python train.py --spec_augment=true --hidden_act="swiglu" --optimizer="soap" --learning_rate=0.0043 --precondition_frequency=16 --max_grad_norm=3.0
Rows from block 5, named by matrix and row number. Rows with one number belong to one attention dimension. Each number is 500 + 25 x the weight over the matrix's rms, rounded and kept within 0 to 999. All counts start at 0. Numbers have three digits each.
# v: attention query, key and value (stacked) (model.blocks.5.attn.qkv.weight, 384x128, the v third), inputs 0-63
# proj: attention output (model.blocks.5.attn.proj.weight, 128x128, transposed), outputs 0-63
v.19:509495486520545484559531475512500500499517488515497477460468464472564501481507513484552519544485509494483480473515510464483491507484515488450529513472510476477535493487477520524466535506462497
proj.19:454521474489488522467474514500531499492493483510520470533527508502453504548524507498524454517508489520565505477485518541506450536529437533538523500522514508513506515501554483462512487511501516
v.20:471517482480477493454514493476481472491492458527506488507467514510498432512454504463493528493457495524500506505485505502493528470480467485498458508526464520506504514501491498530441497500508507
proj.20:486493517528548508514488503508484522457493557481484520531530505525503503511524473492453515517512521477485459458512489456473490514491513496470502498484543481473476487534535492481493519408496485
v.21:519483496520477457489526482488494504487486503460469491506511499520510535487493476507509522521483517512485507466505517491505487483519495484524491456487477490509525466514479504515514495505508516
proj.21:505523501524501491496493522515504472485495505533490491490462475442475553462524538508512495519514502499495519531519517532498488471452518474493497458557493530510519521464509497516466466501482517
v.22:517495466507489506523485514508530504519491494505527531504491488549487476544474515510492510510490510526485475542499529515484502483501477493517519543516466513471494509488491494544534503511495500
proj.22:482507532512470482548483536496497484485511510482498494505507555524502518488536435489478483516457496520550506495510447472504514552521520463501466504470526479497522517549523503477513501482532497
v.23:542511480515496462511453487480514526524517488528502481525500530486511566492481489502520522527504514508491516478500502519520511543527479504522498470514477511463516491504493485549478549509471516
proj.23:493497524497524515490507527524516507484542474505535499515521498506465473536536488530503482518454503469522536524507532482510480462456485490503450494498495505525483496510503508505537469499557530
v.24:489512499528509486489523496492459482482483508484526521510503469479506502481496523506508505508478514505483471491506508481504499505523528513498514483446475476486488515501513522486498528482532486
proj.24:489472513473530481479490490537524498520511504524477510504496517471503475507496498511498527471526478496490508548484505550491532500503493499485535513531530517528505492472495509492459460483459508
v.25:529487465467497445482485509542496512482467546496487522460459486519500442534513480548498520498490521516513489558504467532538482434474510495496474452471530511487453487466456496530430539491541513
proj.25:508477523505510541515494480486531498505520484522511467555522514504523512479512527485453538523518504572456523491457486491462556536486524459483514546515504448469523520523479501508505499515498474
v.26:478511484498478529517505495470480491487491542525517521485518513508518479517492535517493509491496511528533479484480502487512492466504501497495458514508492508530523526528528492465521464512498507
proj.26:560494496546508470519496527544498491507497510476479516523462513488468531484533524501485492500501476508511511524486509496513489536465479475497513476500520478504505477488466518514505493507498448
v.27:522495431503470494537473473537538539518492523492492456464480535501506580504509494504494525501514526479466477559478502449519463479495496493494548493512477483459519477444450530468499467496487517
proj.27:501505545445493495483471529485515501435513492511551527507526470487478520478545511516495540477475486521541477466523522525523529517470522479535490499525506513551490542552508514526515504534500533
v.28:494495475472484483500484502503517540505496491486509493529479500506501483511489517502485480527512508471489488472496490468471469490520497488483515498487481471490518471483507459484528519495478469
proj.28:511500543482465468494489522472516468495492477510503495472494492489506478531488439526496442505472511533531529539480491524504496538508494514491483536472523509491463509497473525455523472508548505
v.29:504520525500489455454530488513494493509498550462505493569519507539500462515504517470496509503491496510480504496535486483488469461513466509504495511500470496520476499501529483511480477499540489
proj.29:536489519483486544530479533507457503500509498527491511501469509536523524497529517491466497541496495536471483498477518480500526525450515474496505503565509537469504515492471520465511508508483520
v.30:474525529499528495467506514498517495482468486501490518509491484491475455479474481464453507491487490495516472499481509510495530485501506515507483474521497521500503530502487510508489449496526502
proj.30:533507500502505512535505518481485504524504532493485521520489558479504477500489525519496530477549517518497488490510496476504486536487474487493489558512532520485506490484513528516453508488474486
v.31:494498503493548501481493518520520487509515516482474471525548492492506514484526487477510521511520511451466487500555507495495492524498484521548508524516473463472488475484526531470499514491463529
proj.31:522516526471496523466508486529491510484518473535508516481489475491526495509507503534461487509457503505537495530472528489494499509473463484443527517527517561503508517494472489568539520513541523
v.32:517508508538494463490512481516498476515509497512509489483532533520526493521484525528478525507485511504534474485481551505501514492502466487493473493499488527468530495514478497525504507513485470
proj.32:492471490487497492510471525535517485487495492517478511509479510478489514510508499495511524513474507500529522516519469518511504512476550497500502489504508481518483489490524504502461509480523506
v.33:536494455485514501531509519486509543503478478528497500482450503534513532534533511480495506518511487502499547526496501515540484493458500517504488477541491522511493558514464518492481512526491526
proj.33:465527504457499486491484505489501467469516505540500474499506487530490478451484471453523510500500551516507504453488511469492486520525464462479488523519550450465483499467545479521493534483522492
v.34:512537499527501491508509527544478492498486508507536513511511459479476500545446518510477462485513497538535489475500479482510507487504483499484497485493496490497466515494505519487488508515513476
proj.34:482442482490492475508490442499490500504512514522486507484484532488527453465492481485511525504523493492474471529505488526508501478489514523529508520514461470492466488551466517503454518513487506
v.35:490482501507512490476507477475511502517508481493479517517536497508479518493476503506499496468491506471522485483511499498483538465515486491515482487510519492492497532484514497487497503465489466
proj.35:522522501510520500497480512525471511533497488481510478513485519474483470513473522492558487500537528536507509542493490529510486535529498483482505541505499556497495479483504519522509481490501512
v.36:528435548530474504468472524512490501508500528448496472451528548543492527504517498525473483483535538536490520510477513498565497499512517502503490491500529499500521505448484518474515482485496515
proj.36:509540457467509508501482468495466462498485464489496533459466443468501532462494503444488522525472476487521485543478499491478537501450535497506510508534467497499496496549446497529515533506514516
v.37:487513454508465471497548504474466465501505477493525539498497524502507493507486480466530454513492501488501552506507475508501459481515487472489487451477492507515520514498506515460474506497494525
proj.37:507511484497486469479485463519490506492473484511478449488501478510477494496509513482500503508522496496518506506493527503498533499501481523488493552506495457500462444490533481496506497507492498
v.38:506471552502462525485490481493534545478510487493515518460499498553496512492509460522513491495525514466514517510497515464538498536526521520515518487509480485528511497485511505480478481533528524
proj.38:531524424534527491497500518472511496483474460499489486505510504485501507520462516547539495517531521507502489487502505537495538436527490535481467552508520513506505523552475517493569502479472501
v.39:502505532507476488495538546485461530499492508495485498482536490530529497486503502535493520501511483501497489449482526505480487524513497490518510526484514483504525533477473513474493553469456460
proj.39:519521502481556521451483459528496465498470486535474517462483493516529505517511520483531512491503524533487531530499481556485484471486490489504521471522500490506473483522556512544515520498537493
v.40:504522524497527491509508494478496477484503502503487500454492437443477496490469526507466486489517501508495447482522463490472497503515494520490505517501481496475485501495521474533482499475495484
proj.40:467474472479520499502509488522465524561463482535505520544519523511521464545540473489483515471463482483479507500501510500512494493518520499499513485511524510494516508510477497474516493495533509
v.41:512496516471476534528502500502495514479489486523480510510453455497501488506493525521490500505497471480478503482499479461471489491465500505483518501495511504512508490473473515496524501490460502
proj.41:513499498512528428471520486470515464509500471495539480473520479511509531444484491509511489492488539500522525506484507516504521509524486521523525487528491454522507515523533478481488532524498490
v.42:467537472531477477527522518431491529513464459536510459472465566494497549510469493511530534504512512497483503514497487529519498508506486510500509473521427503460511506473480560529491512458504538
proj.42:514475477477504537494468483510502523500514505520511531515553483509480451553495454509487486481508476501521491456522484486463492512496477477447471535474560509492506494535512438489499516509510511
v.43:486539563511519475456508522482493495450476506512511486508488488493481459506499518486464495512474483494533490453515495503496491483552498515516454494496505509564476499535507485513469488501523487
proj.43:510471445481537515496525513499506468510507507482468537527505469517521478495499482501491488505544518511440542506523516484490487487449479488467535508526474530472471475515512507480484502502492478
v.44:506496533488504464484520516491481505483523500522450498474531502512472517503498465545488476502469527505509483486527497482512515525530502502500469494473492466503520478451533521521499528499511497
proj.44:491488480511522495514493519514502505513457534501550489488491509478516521514473502536539538489542496468479514522476494541519484457506468478521503498476474519476460522531494492499496490522502507
v.45:485531487454485511515504462502481503497502548516495487510524503495501461529532526498524519471474479517505486520547475493489464459457500511503515513490499524493477523489471510446482500506515486
proj.45:498480524524528511531491490473505512515548477492478501509476517539510504493510511499490512483497535483449489483478503528527490532520492518499495478512505502476530511500475483533519491495509483
v.46:530498514488512468513525463515496507509445497495456499509496490495513470519514498468527539531484509489484482468505510482496496529493476474497486526500541510484478504492495465521498489486473487
proj.46:461483491551523526535464544506526494501498468526508491481518507512551499488541484506483497516505501535521518467474492515471492485495485479497523502533500477493494529490512488530493511504530486
v.47:524532405497528484538516481537506491532500517508481538522471489461504497527517533471546490513498505523524499541542471513512514455449492468456527510499501500489470499552471498490485493493486489
proj.47:471486569491452528480495446482526487514495500527513450513497514501530459480476528467459472500464443506524483479484513483471479520536517526522497485494520488507527473416524479504458534507502509
v.48:523474512477555498511493537503503510488484473523461473485453481446542576477519484512458498504548434454472464471489492531497525541480486496498494516504536472492509514485488482543530515476441485
proj.48:467515462480488484449522506507536527532482459504517492483507500546457473518477512513556509452468553524529531479507535497488493468509474472540551482513489499505475456496542501503494521538522477
v.49:508550494478489478486503522482476552505483462532493505503485511517459472527502524516517507502496480497479502532496524495463463480457460488502498489518472495538495471517456571463498511531494516
proj.49:558475520482502509520487496517492441469506514479511515503518494491521552459488489486534512520517529521540542453477477510525502496506542496491474469505466517469488514493506468504477523461477527
v.50:523487548489527461511467515473496451510533497504494471509539518507482509503503456526496489501471501487481454492502496527494520489503475485500485474489557474508480497463511465526485493505481487
proj.50:488466459514496515474507481500479546497447466507498524474466497491547486533473508503517492460508485513555570507471465532513516534530581495496514519482475483500479494527483457451556501478547502
v.51:503500521501473482513531506496509566511499518477501477489507517531503467508534511487502508527493518554509528514474488487487452467465504497502519478508500514504502514509471508501479515496541536
proj.51:528533477510514501486503524475466479502510497533512516518515519508513550520509489498516518530494511523493516502515508538491516523528526461529490482521522453495533474520489457474504484501494463
v.52:492513481459509526507483491483483505464469513524493499485469493472494465501499520462513525465491493506503520523536486524515473482462513510494482460512512505501498515531486496504474462531499544
proj.52:526498517505488525525542497488509476498545522497474503553542500513504523486517465512447531530531520489471506467503517478512459532509459505489473525507518522503525482473515520492524522478510481
v.53:475547493507505479513538470473465506499472528519503515528511540494491507521488509498528507508493516551519501508501472504512471490546484511528469474490493532509491509465444505501450508503486471
proj.53:530457455514544516537448530505514496489516487492512512517471495525536485503528500491551505485533495480471517467522553510472506525459469461478502530517508478507439523500554507493527529480516489
v.54:511464491494495502515473505492528537483456468493469524499511485580499565496545487501510522498509489504477504537476545482486546568480519499507549499509518471494502479520495486523542471538484554
proj.54:522532539519487516482516508508523468452540519520518493482501531437526530435491463512453505484499525491572488480478489504511445474540544487508430503514510510503525527503485509514526503489506512
v.55:519511511519534470510502536492502532503471501506491479503483504541514489530491480496511482500510484547488508516538511550533486475480504509495482498494531480491492519483512500523486517496495496
proj.55:469500472449469512507527492505493488517522503542489530514506506486514486501469504477535495521502504461498504462475462506483547519546499490528534522531510515487515492524505469469536526505530481
v.56:494509517538500510498490517481460517462528515506498482491502543492481452503477461463484504500502515507520512499502499526508476499539520508494500509500496487509502512480509509479492501531491534
proj.56:520491474437508494505511523514470500523495477489527545518507464520539478531510491551490495513522497473488495525497463498516504505528481508509511539479512477502491467517514484477495535486496463
v.57:514476523521475499506480471530505499521534518502475489515513493513485507481457481540507498484471503539496507540470525501495513494522485485491497507489496531488466472471480433534491505505513456
proj.57:467540490565465514494458509435505502493477482486462518482499521523520501528543504462502502524494474481478459509497454497494520511513562495506504470502529504513504529511459474451487510464495492
v.58:508493488491509533513515476535541533500480510508501504502500476501515519495528526503517506535510526483504497504490520457519480486490541521487535512482531492513488481553497509463509497518491482
proj.58:502511500527483489470503511473547505464527491517502508505520514474480510490474489517505510500509473482482491486515470511518508519509465530502483470558505499504501545437499497504497494481496518
v.59:485479528529513521497459483491463443474515481522516498539505502511525528513451504479492493488501486483508478455474480486476545490521479490501483531484523485512487522517531478534536471484479464
proj.59:484495498506478466476509511494469509509481482457476508431454491496463451484514501506494455488494518487502502546494552500514483521483540517483527503490456515517501475530495501435469534507507510
v.60:449501457527504529486541527480475526488490514466529528487496518494461452508505527482485485529476517476515518522485485494505494489481537496472465513527495508561473502517482519467492504528492521
proj.60:506500508478490475534474480487518480506504510516478499516498483505531492472472490489479530506519515503518493484516496512489520490506491518530522485495494493466524489479540486516482508471495463
v.61:509505484524524500468454488502523455486541486518496506493498470503484517508477479504493506527473503517486501488508525487485509519504473491491536519496486476500515466509569495549492506505499524
proj.61:452492538477486494541510498505477524480509519509533511520484545491470500517530494532490460501497474459529483540513484477501502491536511537507478490477479520454497521528462527485532484479488518
v.62:499456508498532457535524570482516561508449516477441470440498479502521564533519533570506484517555502505486466550504539492518558525468545528493549507488517501494512491477505515531544528458501515
proj.62:492522463503452516524487472469512517533498488525560529510508500468496518495442482486534497471440490493487503462491450563451492487525478462508512456525509497508520510548499511509489513561505483
v.63:489487519474517486468505537516479509479529460502508485458502471485500511505548507499490469503537481473511521508484525509517513542484519544461522522515505473511488474510529509500528491543495534
proj.63:516528444497480509532535452509505489482471515502502533508518484517434499507452505516510496526496530476483453493517467509492501474514502508482478486555517510505526462509491488483495488487502494
v.64:523475478531529496495512499509516480468483466527556512499477484483483532512487547532534527539511545468503565477521511567473494523476447511426513511517498500563497489532492519573485524513521492
proj.64:516500523469486524504514513470497497522446543467463523498490523478500453466495445469477510509496434565501505491478479449560571455508536508522471515495472522458470526525472515488507479460517493
v.65:470492501547487508545481488501492498470485504493511526500507560511479475499459472481495461494480476476458508541506515460496518481481497488523513438529520483497496510458489475472483443511484480
proj.65:497464471431523489470502479517521496510519518517506504514504443528532530541515516535508559470526503498503466464495507531506515488526499452520509568482505524480502511501506532469522526506508501
v.66:505468524515500478504478498481470525494508505523518528500501497525523467479497538504490506482481478506512498503516503530508472506509526505536520493504519498497536480485533499507524512508486473
proj.66:499518466496521504488479493495518460489496499471468497490490501516489489527496468507495493489527531485487501481487492474510507474511486486472501517531496504503450482504462496508483468502496492
v.67:510491530478523480495516517502504540527526483522479524534490487507508481504498524480505500529497511476505501532480492520519437461496541496494452587499512497449550500531490535501461528535508526
proj.67:503524468501470507547492511540503482477493460505537497423507472511454480474501450541497498483484532531521510491485506519492527509507457532511528457504492498517438501494495495519494501455553443
v.68:504461488468521504449504475495486447535507526513518518481476509524519487539512561530522554497526511472543508495502512512464532479471509490533460490482506480510477496455525513516495561467507543
proj.68:486533482501519477526526543490531550465474430510452468514493528448474464478517510497478483476507513547453527489484490533507492499509482547475520522504483474482503496533440544498500476488500475
v.69:471531441488523497558502505520498480483515500510484522512486456478513492507509550502490467487469499487533487474483518525503501513446525510463478524462454498466489486496508477523480521455494494
proj.69:511519528511474482474471538476521528505471446519497453469511487509547519482525514493520515523555485509467526522494506509506494495511476519520482489549510502538503511510473497485506489536541562
v.70:476456519549500455543444509494481481507471488497576562504456501492424439505489539489464493491479473482524456529513533499493529462492532497498515452516506475503555408546486485491458494490496518
proj.70:548479483478494529473546485501486519499521550484471467516556480546585510497504479532526480494502540548529524488465488522570505498556457472537491558516496506495472561448483539498508491494515520
v.71:505516502512486498501525496539467489498490483494511507539454536541484489513512519519519506490482520498522494503526463536514507508507488440488496493495490494514486522524488519514465496504482539
proj.71:504500496492499504490512504491508460512483503512496518458509494502491499538488477514472501508519494500493492513483519480509509470491537547517498503520472501492499522509479519525520509495515497
v.72:484499482456501526474531501478486463525516481526497447477482486499500524510482486508529495492514498495510536489479493487508500534486505512498465534499494508507482487451483522514487504466557482
proj.72:462484500540506462484477493487532516463498493489514486511475490508510487476543511509493488548507488522522478534489491544484524469493501473509509470483485478513523496486548497485490506529505528
v.73:492504482531461480570535488546501455484520520494484495513567475482471502481507487512466480504473526508528501499517508521522491522507469518469539522485459506527494505508475491485504437476524524
proj.73:518487521507522520481477501431504507518515474504541529488458536539542523439487476457530457480523466528504506497503479477533538511519483496538448504504536483494547501530510518489480520556500496
v.74:543495558473506480418464495476538530533488500468460524495467509527487516523475484478498504481506479469465474542488525496487471504499528477545539496483508512545537518510529508501523537471450521
proj.74:459495485537474512542495510555461490445488503551504472503519499468545495499520501509483513514442525503530485472487477520490500514507485531460477488516494504459509454452511510472491514482510485
v.75:530484527501489507487508499462518533501488556490441495454521510512506513491490462502528510486511491501450479512499503474525484504514494435523514509494531494561476568478479508479549473480519498
proj.75:486503449495520540536485505563489517528470478523513485533522500433494521504523516462494529493517524494517506499511468491513535511499530486486497476471476495506494415532532527486517523475484475
v.76:509486487527490509467467501505519498525492486520522514516489562476496490518491471519495510523501470496464499550505486503470524494483534482498530481527558519508480462522529499489473511535483535
proj.76:482504487455499459520505487483485508500500500496487503495540484515487523543509493515488512498501521496502475479504507491493499505554513484496517507465478523474501524489469503480505503502493524
v.77:511517426521498488538511530533505477485493518519522488505498481478451481485499502499502502534491493515522480468501518502535514512498467454488506555456497500504480518501490493517484494533495523
proj.77:503525551492502476498543467479503482489485491513496494507492499499530546428502478477499497464511488460503520508486471471533483499515509548531490471526521483499524518497513542508524494486561490
v.78:478531489478507513496526513517462482513484488494490504498473503540516516516517520464496505504493509498538519504508485515499505529478512489505490517488509534491476514537501518487489516448479521
proj.78:483512499500513503463495498480507490479472495534503476525460508508507465541486496534502525500488529480489484506467513481478506486526483499516515454505475487471493500471516518514514506512532525
v.79:495513532470478515513508502479498487531490512480509479529518512499475500491523483502510514510514490511509514510517457484520488522525490491488496503517477518462454478508481464459503481515508515
proj.79:506502462541481486512532512506499525493496515483528500468484500488488508500482539495495515479463515479518491483484548507498487487504507511530507522463512510505506538484473515517508513541478509
v.80:513466540490528533495502485470500522470491456487528467495479480518513511487530499492521529469499513479503514480525487507460488506488462517516476436540485506499532478465524524479510534468492512
proj.80:460522460531474492463507509511491468475460530498491512471497525534503478542464538484541502520499518503556474487497505479516490490509523463473503537464499463491494484492454502535485495505485456
v.81:523515488502461490501562501531534517482520474487461507516530494436428479494476482508465465451496497502502462480483503475526469479506477465501498559454489478465461553521500494496470469499467519
proj.81:495494474470519523546419502468469493521503496489530490460529476510511544425513490488516520536495468492480498551523503518484488532493508562519499479512490499506522442478476503463511508494506452
v.82:505487492507512496501478469516478539517487502498507509473474532527512514491495450511505495519506506491523516500527494519480510487494486526559502461512489473534537487498514520495520516481481452
proj.82:519496505507520524481452536468525463515487520504474526533502491485487506515498545531479530452517524527502465487515506504504525511516506478442517522487503494465495493475479475502478471475472523
v.83:514535486484492485506506529457502508520478510476498501477495498493470566506520494460519485511508508505477497504504539487484520532537533500502508493525496535550544514485503512488556504465512506
proj.83:452470477516520521473514482507500497477492503496488456525499500503529472530467521481468550492492528502515499514474460488490522492505457448481477487491499495451508474494542500477490500484490483
v.84:502471497521475471508491449513472477492485530502528549499535492477477439489453482501501464477481477503506474514505504508507504488514527472503534480490508447527436476482486458508493439500505496
proj.84:512486478482487482528470475445504532522518493490438487477506510494508527496536518472531496487536496546480470488509480505529505467514506528488518568500516512490496512472445520494513519538495518
v.85:483495486463508489508509495543520432520496458522533505512505489508469519526492498484480475532501469513519448495499552514510509498523518524484486545476492490483472474482508466509491493524522531
proj.85:504502486520482506533476523494500560469524492507479516503481511536512505482505532520541515484501521469509526487508477503512472483542495531497551463512564476499525514462468519500489520512539524
v.86:526435544496496504459454503468512467494495493521513468499484491521499483470492499525516575505512492475463526503503426515475477507473482505497512479514455518495511464486516465518492475473537536
proj.86:486550491550483520539526504534496494481497539456472491523514542492482478555522516520491457487489497522550481472482552483510527466533503472479487505486512491505451510505496519496464539532458465
v.87:455515501450530491482523474488530494539502506532514452485497483475530528483496506487504493550525509470467483479472509530486515493486485535507462524512503518505466474490549522482526538495519515
proj.87:479491512542483480501503518528528515478469467474485492480478482507478482496502516485495512483434506530518521494483500476495484510525504473460516476484533471507532511509478454509511481488515501
v.88:526526521503488521416490490483517557516461516493505550477488525517507565504526453471538501508502507494520497527513529494485488484516548486533519533525526473510491495522527502494515506442467504
proj.88:445441467498491517517495509509469463513498506505487504520470511499444496529475535534491572473501534488476511514484467491470511498490467496476515486484478511442496477468466513501459490470497514
v.89:509493516524467496468507511502524502501473506499526478483491540474460497537505469502493530522521512493478516497507469481508518485480499495489528491531501507547425496547510534466480466478495543
proj.89:500491510530507495529532526480465499503519517519514526534499490505505536451502500503483500473441512528524502505501547483522503485515508501504475495462498503488539519469512495503540524514487512
v.90:505500526490478505456495498477529526537513544523479485528515529492497510491497487482510532517530525498476530527494473493488475535501493532504521557549518525553459533526463522478522438493518542
proj.90:527521475547511489566539525526493482513513504505503514489541548497499492492509499477493472491467511529531487508497527501516536507522525487479519506474516492478543472515586492517479534537483529
v.91:484482482505498517472497496530486499489502482492487499474485499498543483511522530531493505505495472504497470495504518496516524502518504503488445489471514494453517494511539510522492557548474475
proj.91:514521519447481509489515522486501524494500511522503467469491504491461501514502511499495491517498532495491540513535509505470463477475499502523533501514500531523477504480490495478485479452480526
v.92:464501489510526478545477531493521488443488503494477477480477480467508528481515500478506547487490526498454549479482502510511466528545468514434505501510491530455544484508454483523492493556484452
proj.92:584484520504504528452578522425473488514494544497516503501513510535483460490461495463438465518506494508520507472494512453499525472455516501496439500505543509588447544550531500484478517488495525
v.93:489515520531459522470502514477523484524474475485522522476487510491438537506493465473499489501506472497525485531472516458512526524509534497521478485485528501540476464522510502493517461497508531
proj.93:488468475489483523516519478524502535539525510495469484531508514504572536512537507514507538528445514476538530489505481501487508521514477522503519480499499507465566498447503501484460560502533534
v.94:490506466494503506445565474530516501515515502544511542517468491469547509501509507508498460504506484498525471492503499495517512477500535500497479522515458459454437488482515505495468517523507523
proj.94:490487510464472458533467554487480517505482482468473480479502514510440504482512518546514493495477517488480517548531480528509458495495482510503530490488545542538535484531443488518517515483521521
v.95:486463559461500500512497498475483464511494470509508468527492458515506498473541545480510585509509514491505512486491460536475510511466498501485476486510460530487491502486483490501496494486533522
proj.95:507529490548485501479535503527480480485474496480497516448506547508464455491447472492525445495466526497520506494506524435499482480551532466482490482503488483530511510570504522521505506503501490
v.96:478516446496497533501536492547447456483508486507539470496536501500506502506491488509507450517511480541495496471489519475492502521494458503478483490483480510519437505495493496498474482484510535
proj.96:485496521501485490492500493466537548522490489493507494511451541499509538489521502480493532507496500481476496511514497540531496477486525530517484502519488463490540504487532489505520488528494506
v.97:526550528512507501536518550472465527499498501462488505513497488506495478514510484463494502537491501452480521502498467499536470514530554455475497480495515527475546538516459514510481482489490537
proj.97:494490506508486493486543469519471503518476548537536499471523493506480521529489489509503488498506498495515488539476548466473541507480488491502514490552467505560446474505515495475534498445501481
v.98:493526528550498483483476515501518507512510494481512509488514494476447491506472474458475469546481499507510472503496502488480492486525531517490492509504510520505520480525482517482471487499516531
proj.98:484462522457526528509504465530468477532546506493538483522475500526532526451493505549536502500501502535495494508506506532531508526507439503508540509505487508495495518511511489511505492506514476
v.99:500443521488528495472487459463471445510484513526543467459504473482500524480451491507524492514525477493502507507479496460484487504488482519537494484510496518581462478463522491503547486501543534
proj.99:467520479562504515495525511538595547502542490485467491536483543473546471512545534463510514505480512519517501498470489533509535496483532495445514496508500466507575505506536527494488535532494482
v.100:511488535479498507546468501531519493479523500497486476526513465505533471491511533478498549459486493489489483493510486549545455507522492474470490564487485535428470494516470451478452476506533516
proj.100:514521468530457531506507500452476514511488499479501526468536531498451511474478532497532470501532482513508548475479500469501501482506512533512480445488529489543490516514475551513526518552528457
v.101:483488500497461464452491507524545517493497489458493524512475474422469502482513452466475458472514443513456450447456488486495479454507506478450506527479446521444458517541473477481449480482483498
proj.101:489502487497481550526506514480419486474513531507505490529509535581481530450508534541516497479470518469559512531544483518522503536502476553526512498500543501481515505466487507497535525553534467
v.102:487491470503495477492523472480509505475526507510481481473555451469462536478495515523500511536471523495513524500480523473481442508493477570523489503453521469579492510454529507534548468433511483
proj.102:516510567516549526545474518546575548526518463465521492493515523485568504476550492413506548511521487536469523494523480491511536538470501440507511509524461489490526504548544527481468509550513547
v.103:517513515547507487505480508477482535535472464499541572518510470484479510503470502539537489478503481474537492475514531496462483500486519482529495518482508469518538450525536502535493561516516534
proj.103:519467478496462514510517515510512486466506505494486436502527527482492523460561502511507525492528504507497502480499466533521547520535478546496495541528493468472494507456390533484482451485507472
v.104:532461498483505521566496531540505473482502479509488499546471514489515468513509464515513538480529535487440545482526477495539448517507479461428508534494514517477514538487473475500450478541516525
proj.104:508525453541512513486540492489505477485468520486503507474517477496449529466461516488502464516524466527514483490442532482477505454489532529524492480514493474538455497526528549498517520493492474
v.105:494511511479467531503520461514484487486534535494452517483498479518504493517488446491499502482508513493514474507515462494511472496506484466522535519509481521500452534531460485489509445447495525
proj.105:485502482541526494475453516488542544499495510513533486479495517464475538517522501490520475527541521483476482516522500513513511488495488544463486503509521490487504502512565473498467536523470515
v.106:494499463490561479493507473499496486488489509501487510461506474475558526513519560494541454484487504512529495470479528539528519495487496504523480533479494494492477516489530508560492583473463458
proj.106:494503533532497520483517540475536535472464488495513472533427532526475498520540496503471602522532500500502568569522505489503475515450515521487511529561514521523520519540467508506532464494557535
v.107:500513477505526490494538535555499517506514477489530493489540495495512512503510480484484483512533518509540483463474508539489495478497477509504463558479473525490507524522498543526490551461502500
proj.107:458493557517513526482468494475484459476479527484511483481427512503482528446493485512532518522503497516515484511514480488514525512485522526502521478500500460496509517536496481524484464529507519
v.108:475450504504467476439514471528544472530510475527501552493473525492492502507482509541489484537485480497513475512484529481483504451459514502521502491483481433508474485505553490502488493484478509
proj.108:508521525478514494555440528531495519480521480492472483514492490500511494494516469526495504492493506518496521515501486523517483508530473530485532525525479513485487506488470496512461512471514483
v.109:491476504494484523493505523483488481506474472513537520500464499512469460505492498487516534553516503494514522533492519481523515485469504474492501483530530494501477478496514509468471516503503512
proj.109:482505476506502451489538492493521503481483502484497502487494510490536494485494482553499511505461533510505533492483521481478491507537471503499521531473478495516463508496503504544511520492507495
v.110:503519479492481486509473496498497507500481504501511454467509526508468470505463452535465525493511472512451521482509509490448530537482512516471515454497527482506484489476483476505480479498509470
proj.110:534494533479519492526486511488497509556557516495474529550527474501535522488534507501511493495519453513490462524512513524495498467516480499517506540477491496532477478526529493514510499532431512
v.111:491536482536519469521489474529478503454495463512474587515479456474495484477505545526473489478454499495545490493499509521491484471488488529499498483484489437478547494537512466549500534519442471
proj.111:552468559468498498473492504494509494526522521499479481458540491542535511506482457502491469494531489485481527468544500481521498537515525487484496535557458536489470543493448538462476454447536553
v.112:492514506497472480496471484469479534514503481524482499487510483527480509491438512527513459483466507494520508511517502502455475532492488524516509467514498439569524502518515504525517464501497473
proj.112:497495515538542542534476511511514499519519489475449510477527528497541466536536497532459570496528503501504475494522489537515548494525517474507477554493495534434500490485489486451482505516498517
v.113:514521503485510459503517533554526521532488509504503488528510509467498490509520527528476494513500512528504489476458498493532518486514538470488473533446516498435460532493496509477453574514482500
proj.113:492525523492478488547505514515444471466512485514514541485467445529486531441506506495501472535470520488513522551503489523505464520457502538535533507517490505534553515500474495527557472492525477
v.114:459529439511506506486544475518492463486486528508493512489522514471503511521518537515500466486501496551545472474489535528516541496524503507513483546474521485524438533496511502558509517503496483
proj.114:515513518457516507519470525412522527478527439499473476508451484507488508511504492454485515484509464488461515508514480495491456490468514539495511466502505509463536490508470492460528472504512551
v.115:533509499519511534498487520510495500493515479525529525526474479530512505506503491534507493498487477496514496509541513502498504510493505473503534497503517483490498481532498462514495532499503500
proj.115:487492502490490474520505486514487498540504555497515509509511494528511501571513508506537511484572497488545498529493505505512533490543517508536497501506462514498527505480486531483496477494530477
v.116:490573500516527464483460508507513588547554501507493499500530516514520539497487514498481512502499512518487512495503520522425498497474501533522488441530497526510563485548478511498470551475484525
proj.116:494465545492501527495465445495447419468476511500469478506489493480470459511489490519485538519513480482499462461509483504501489544494490456442492514535511492436475488454504467496485444471494471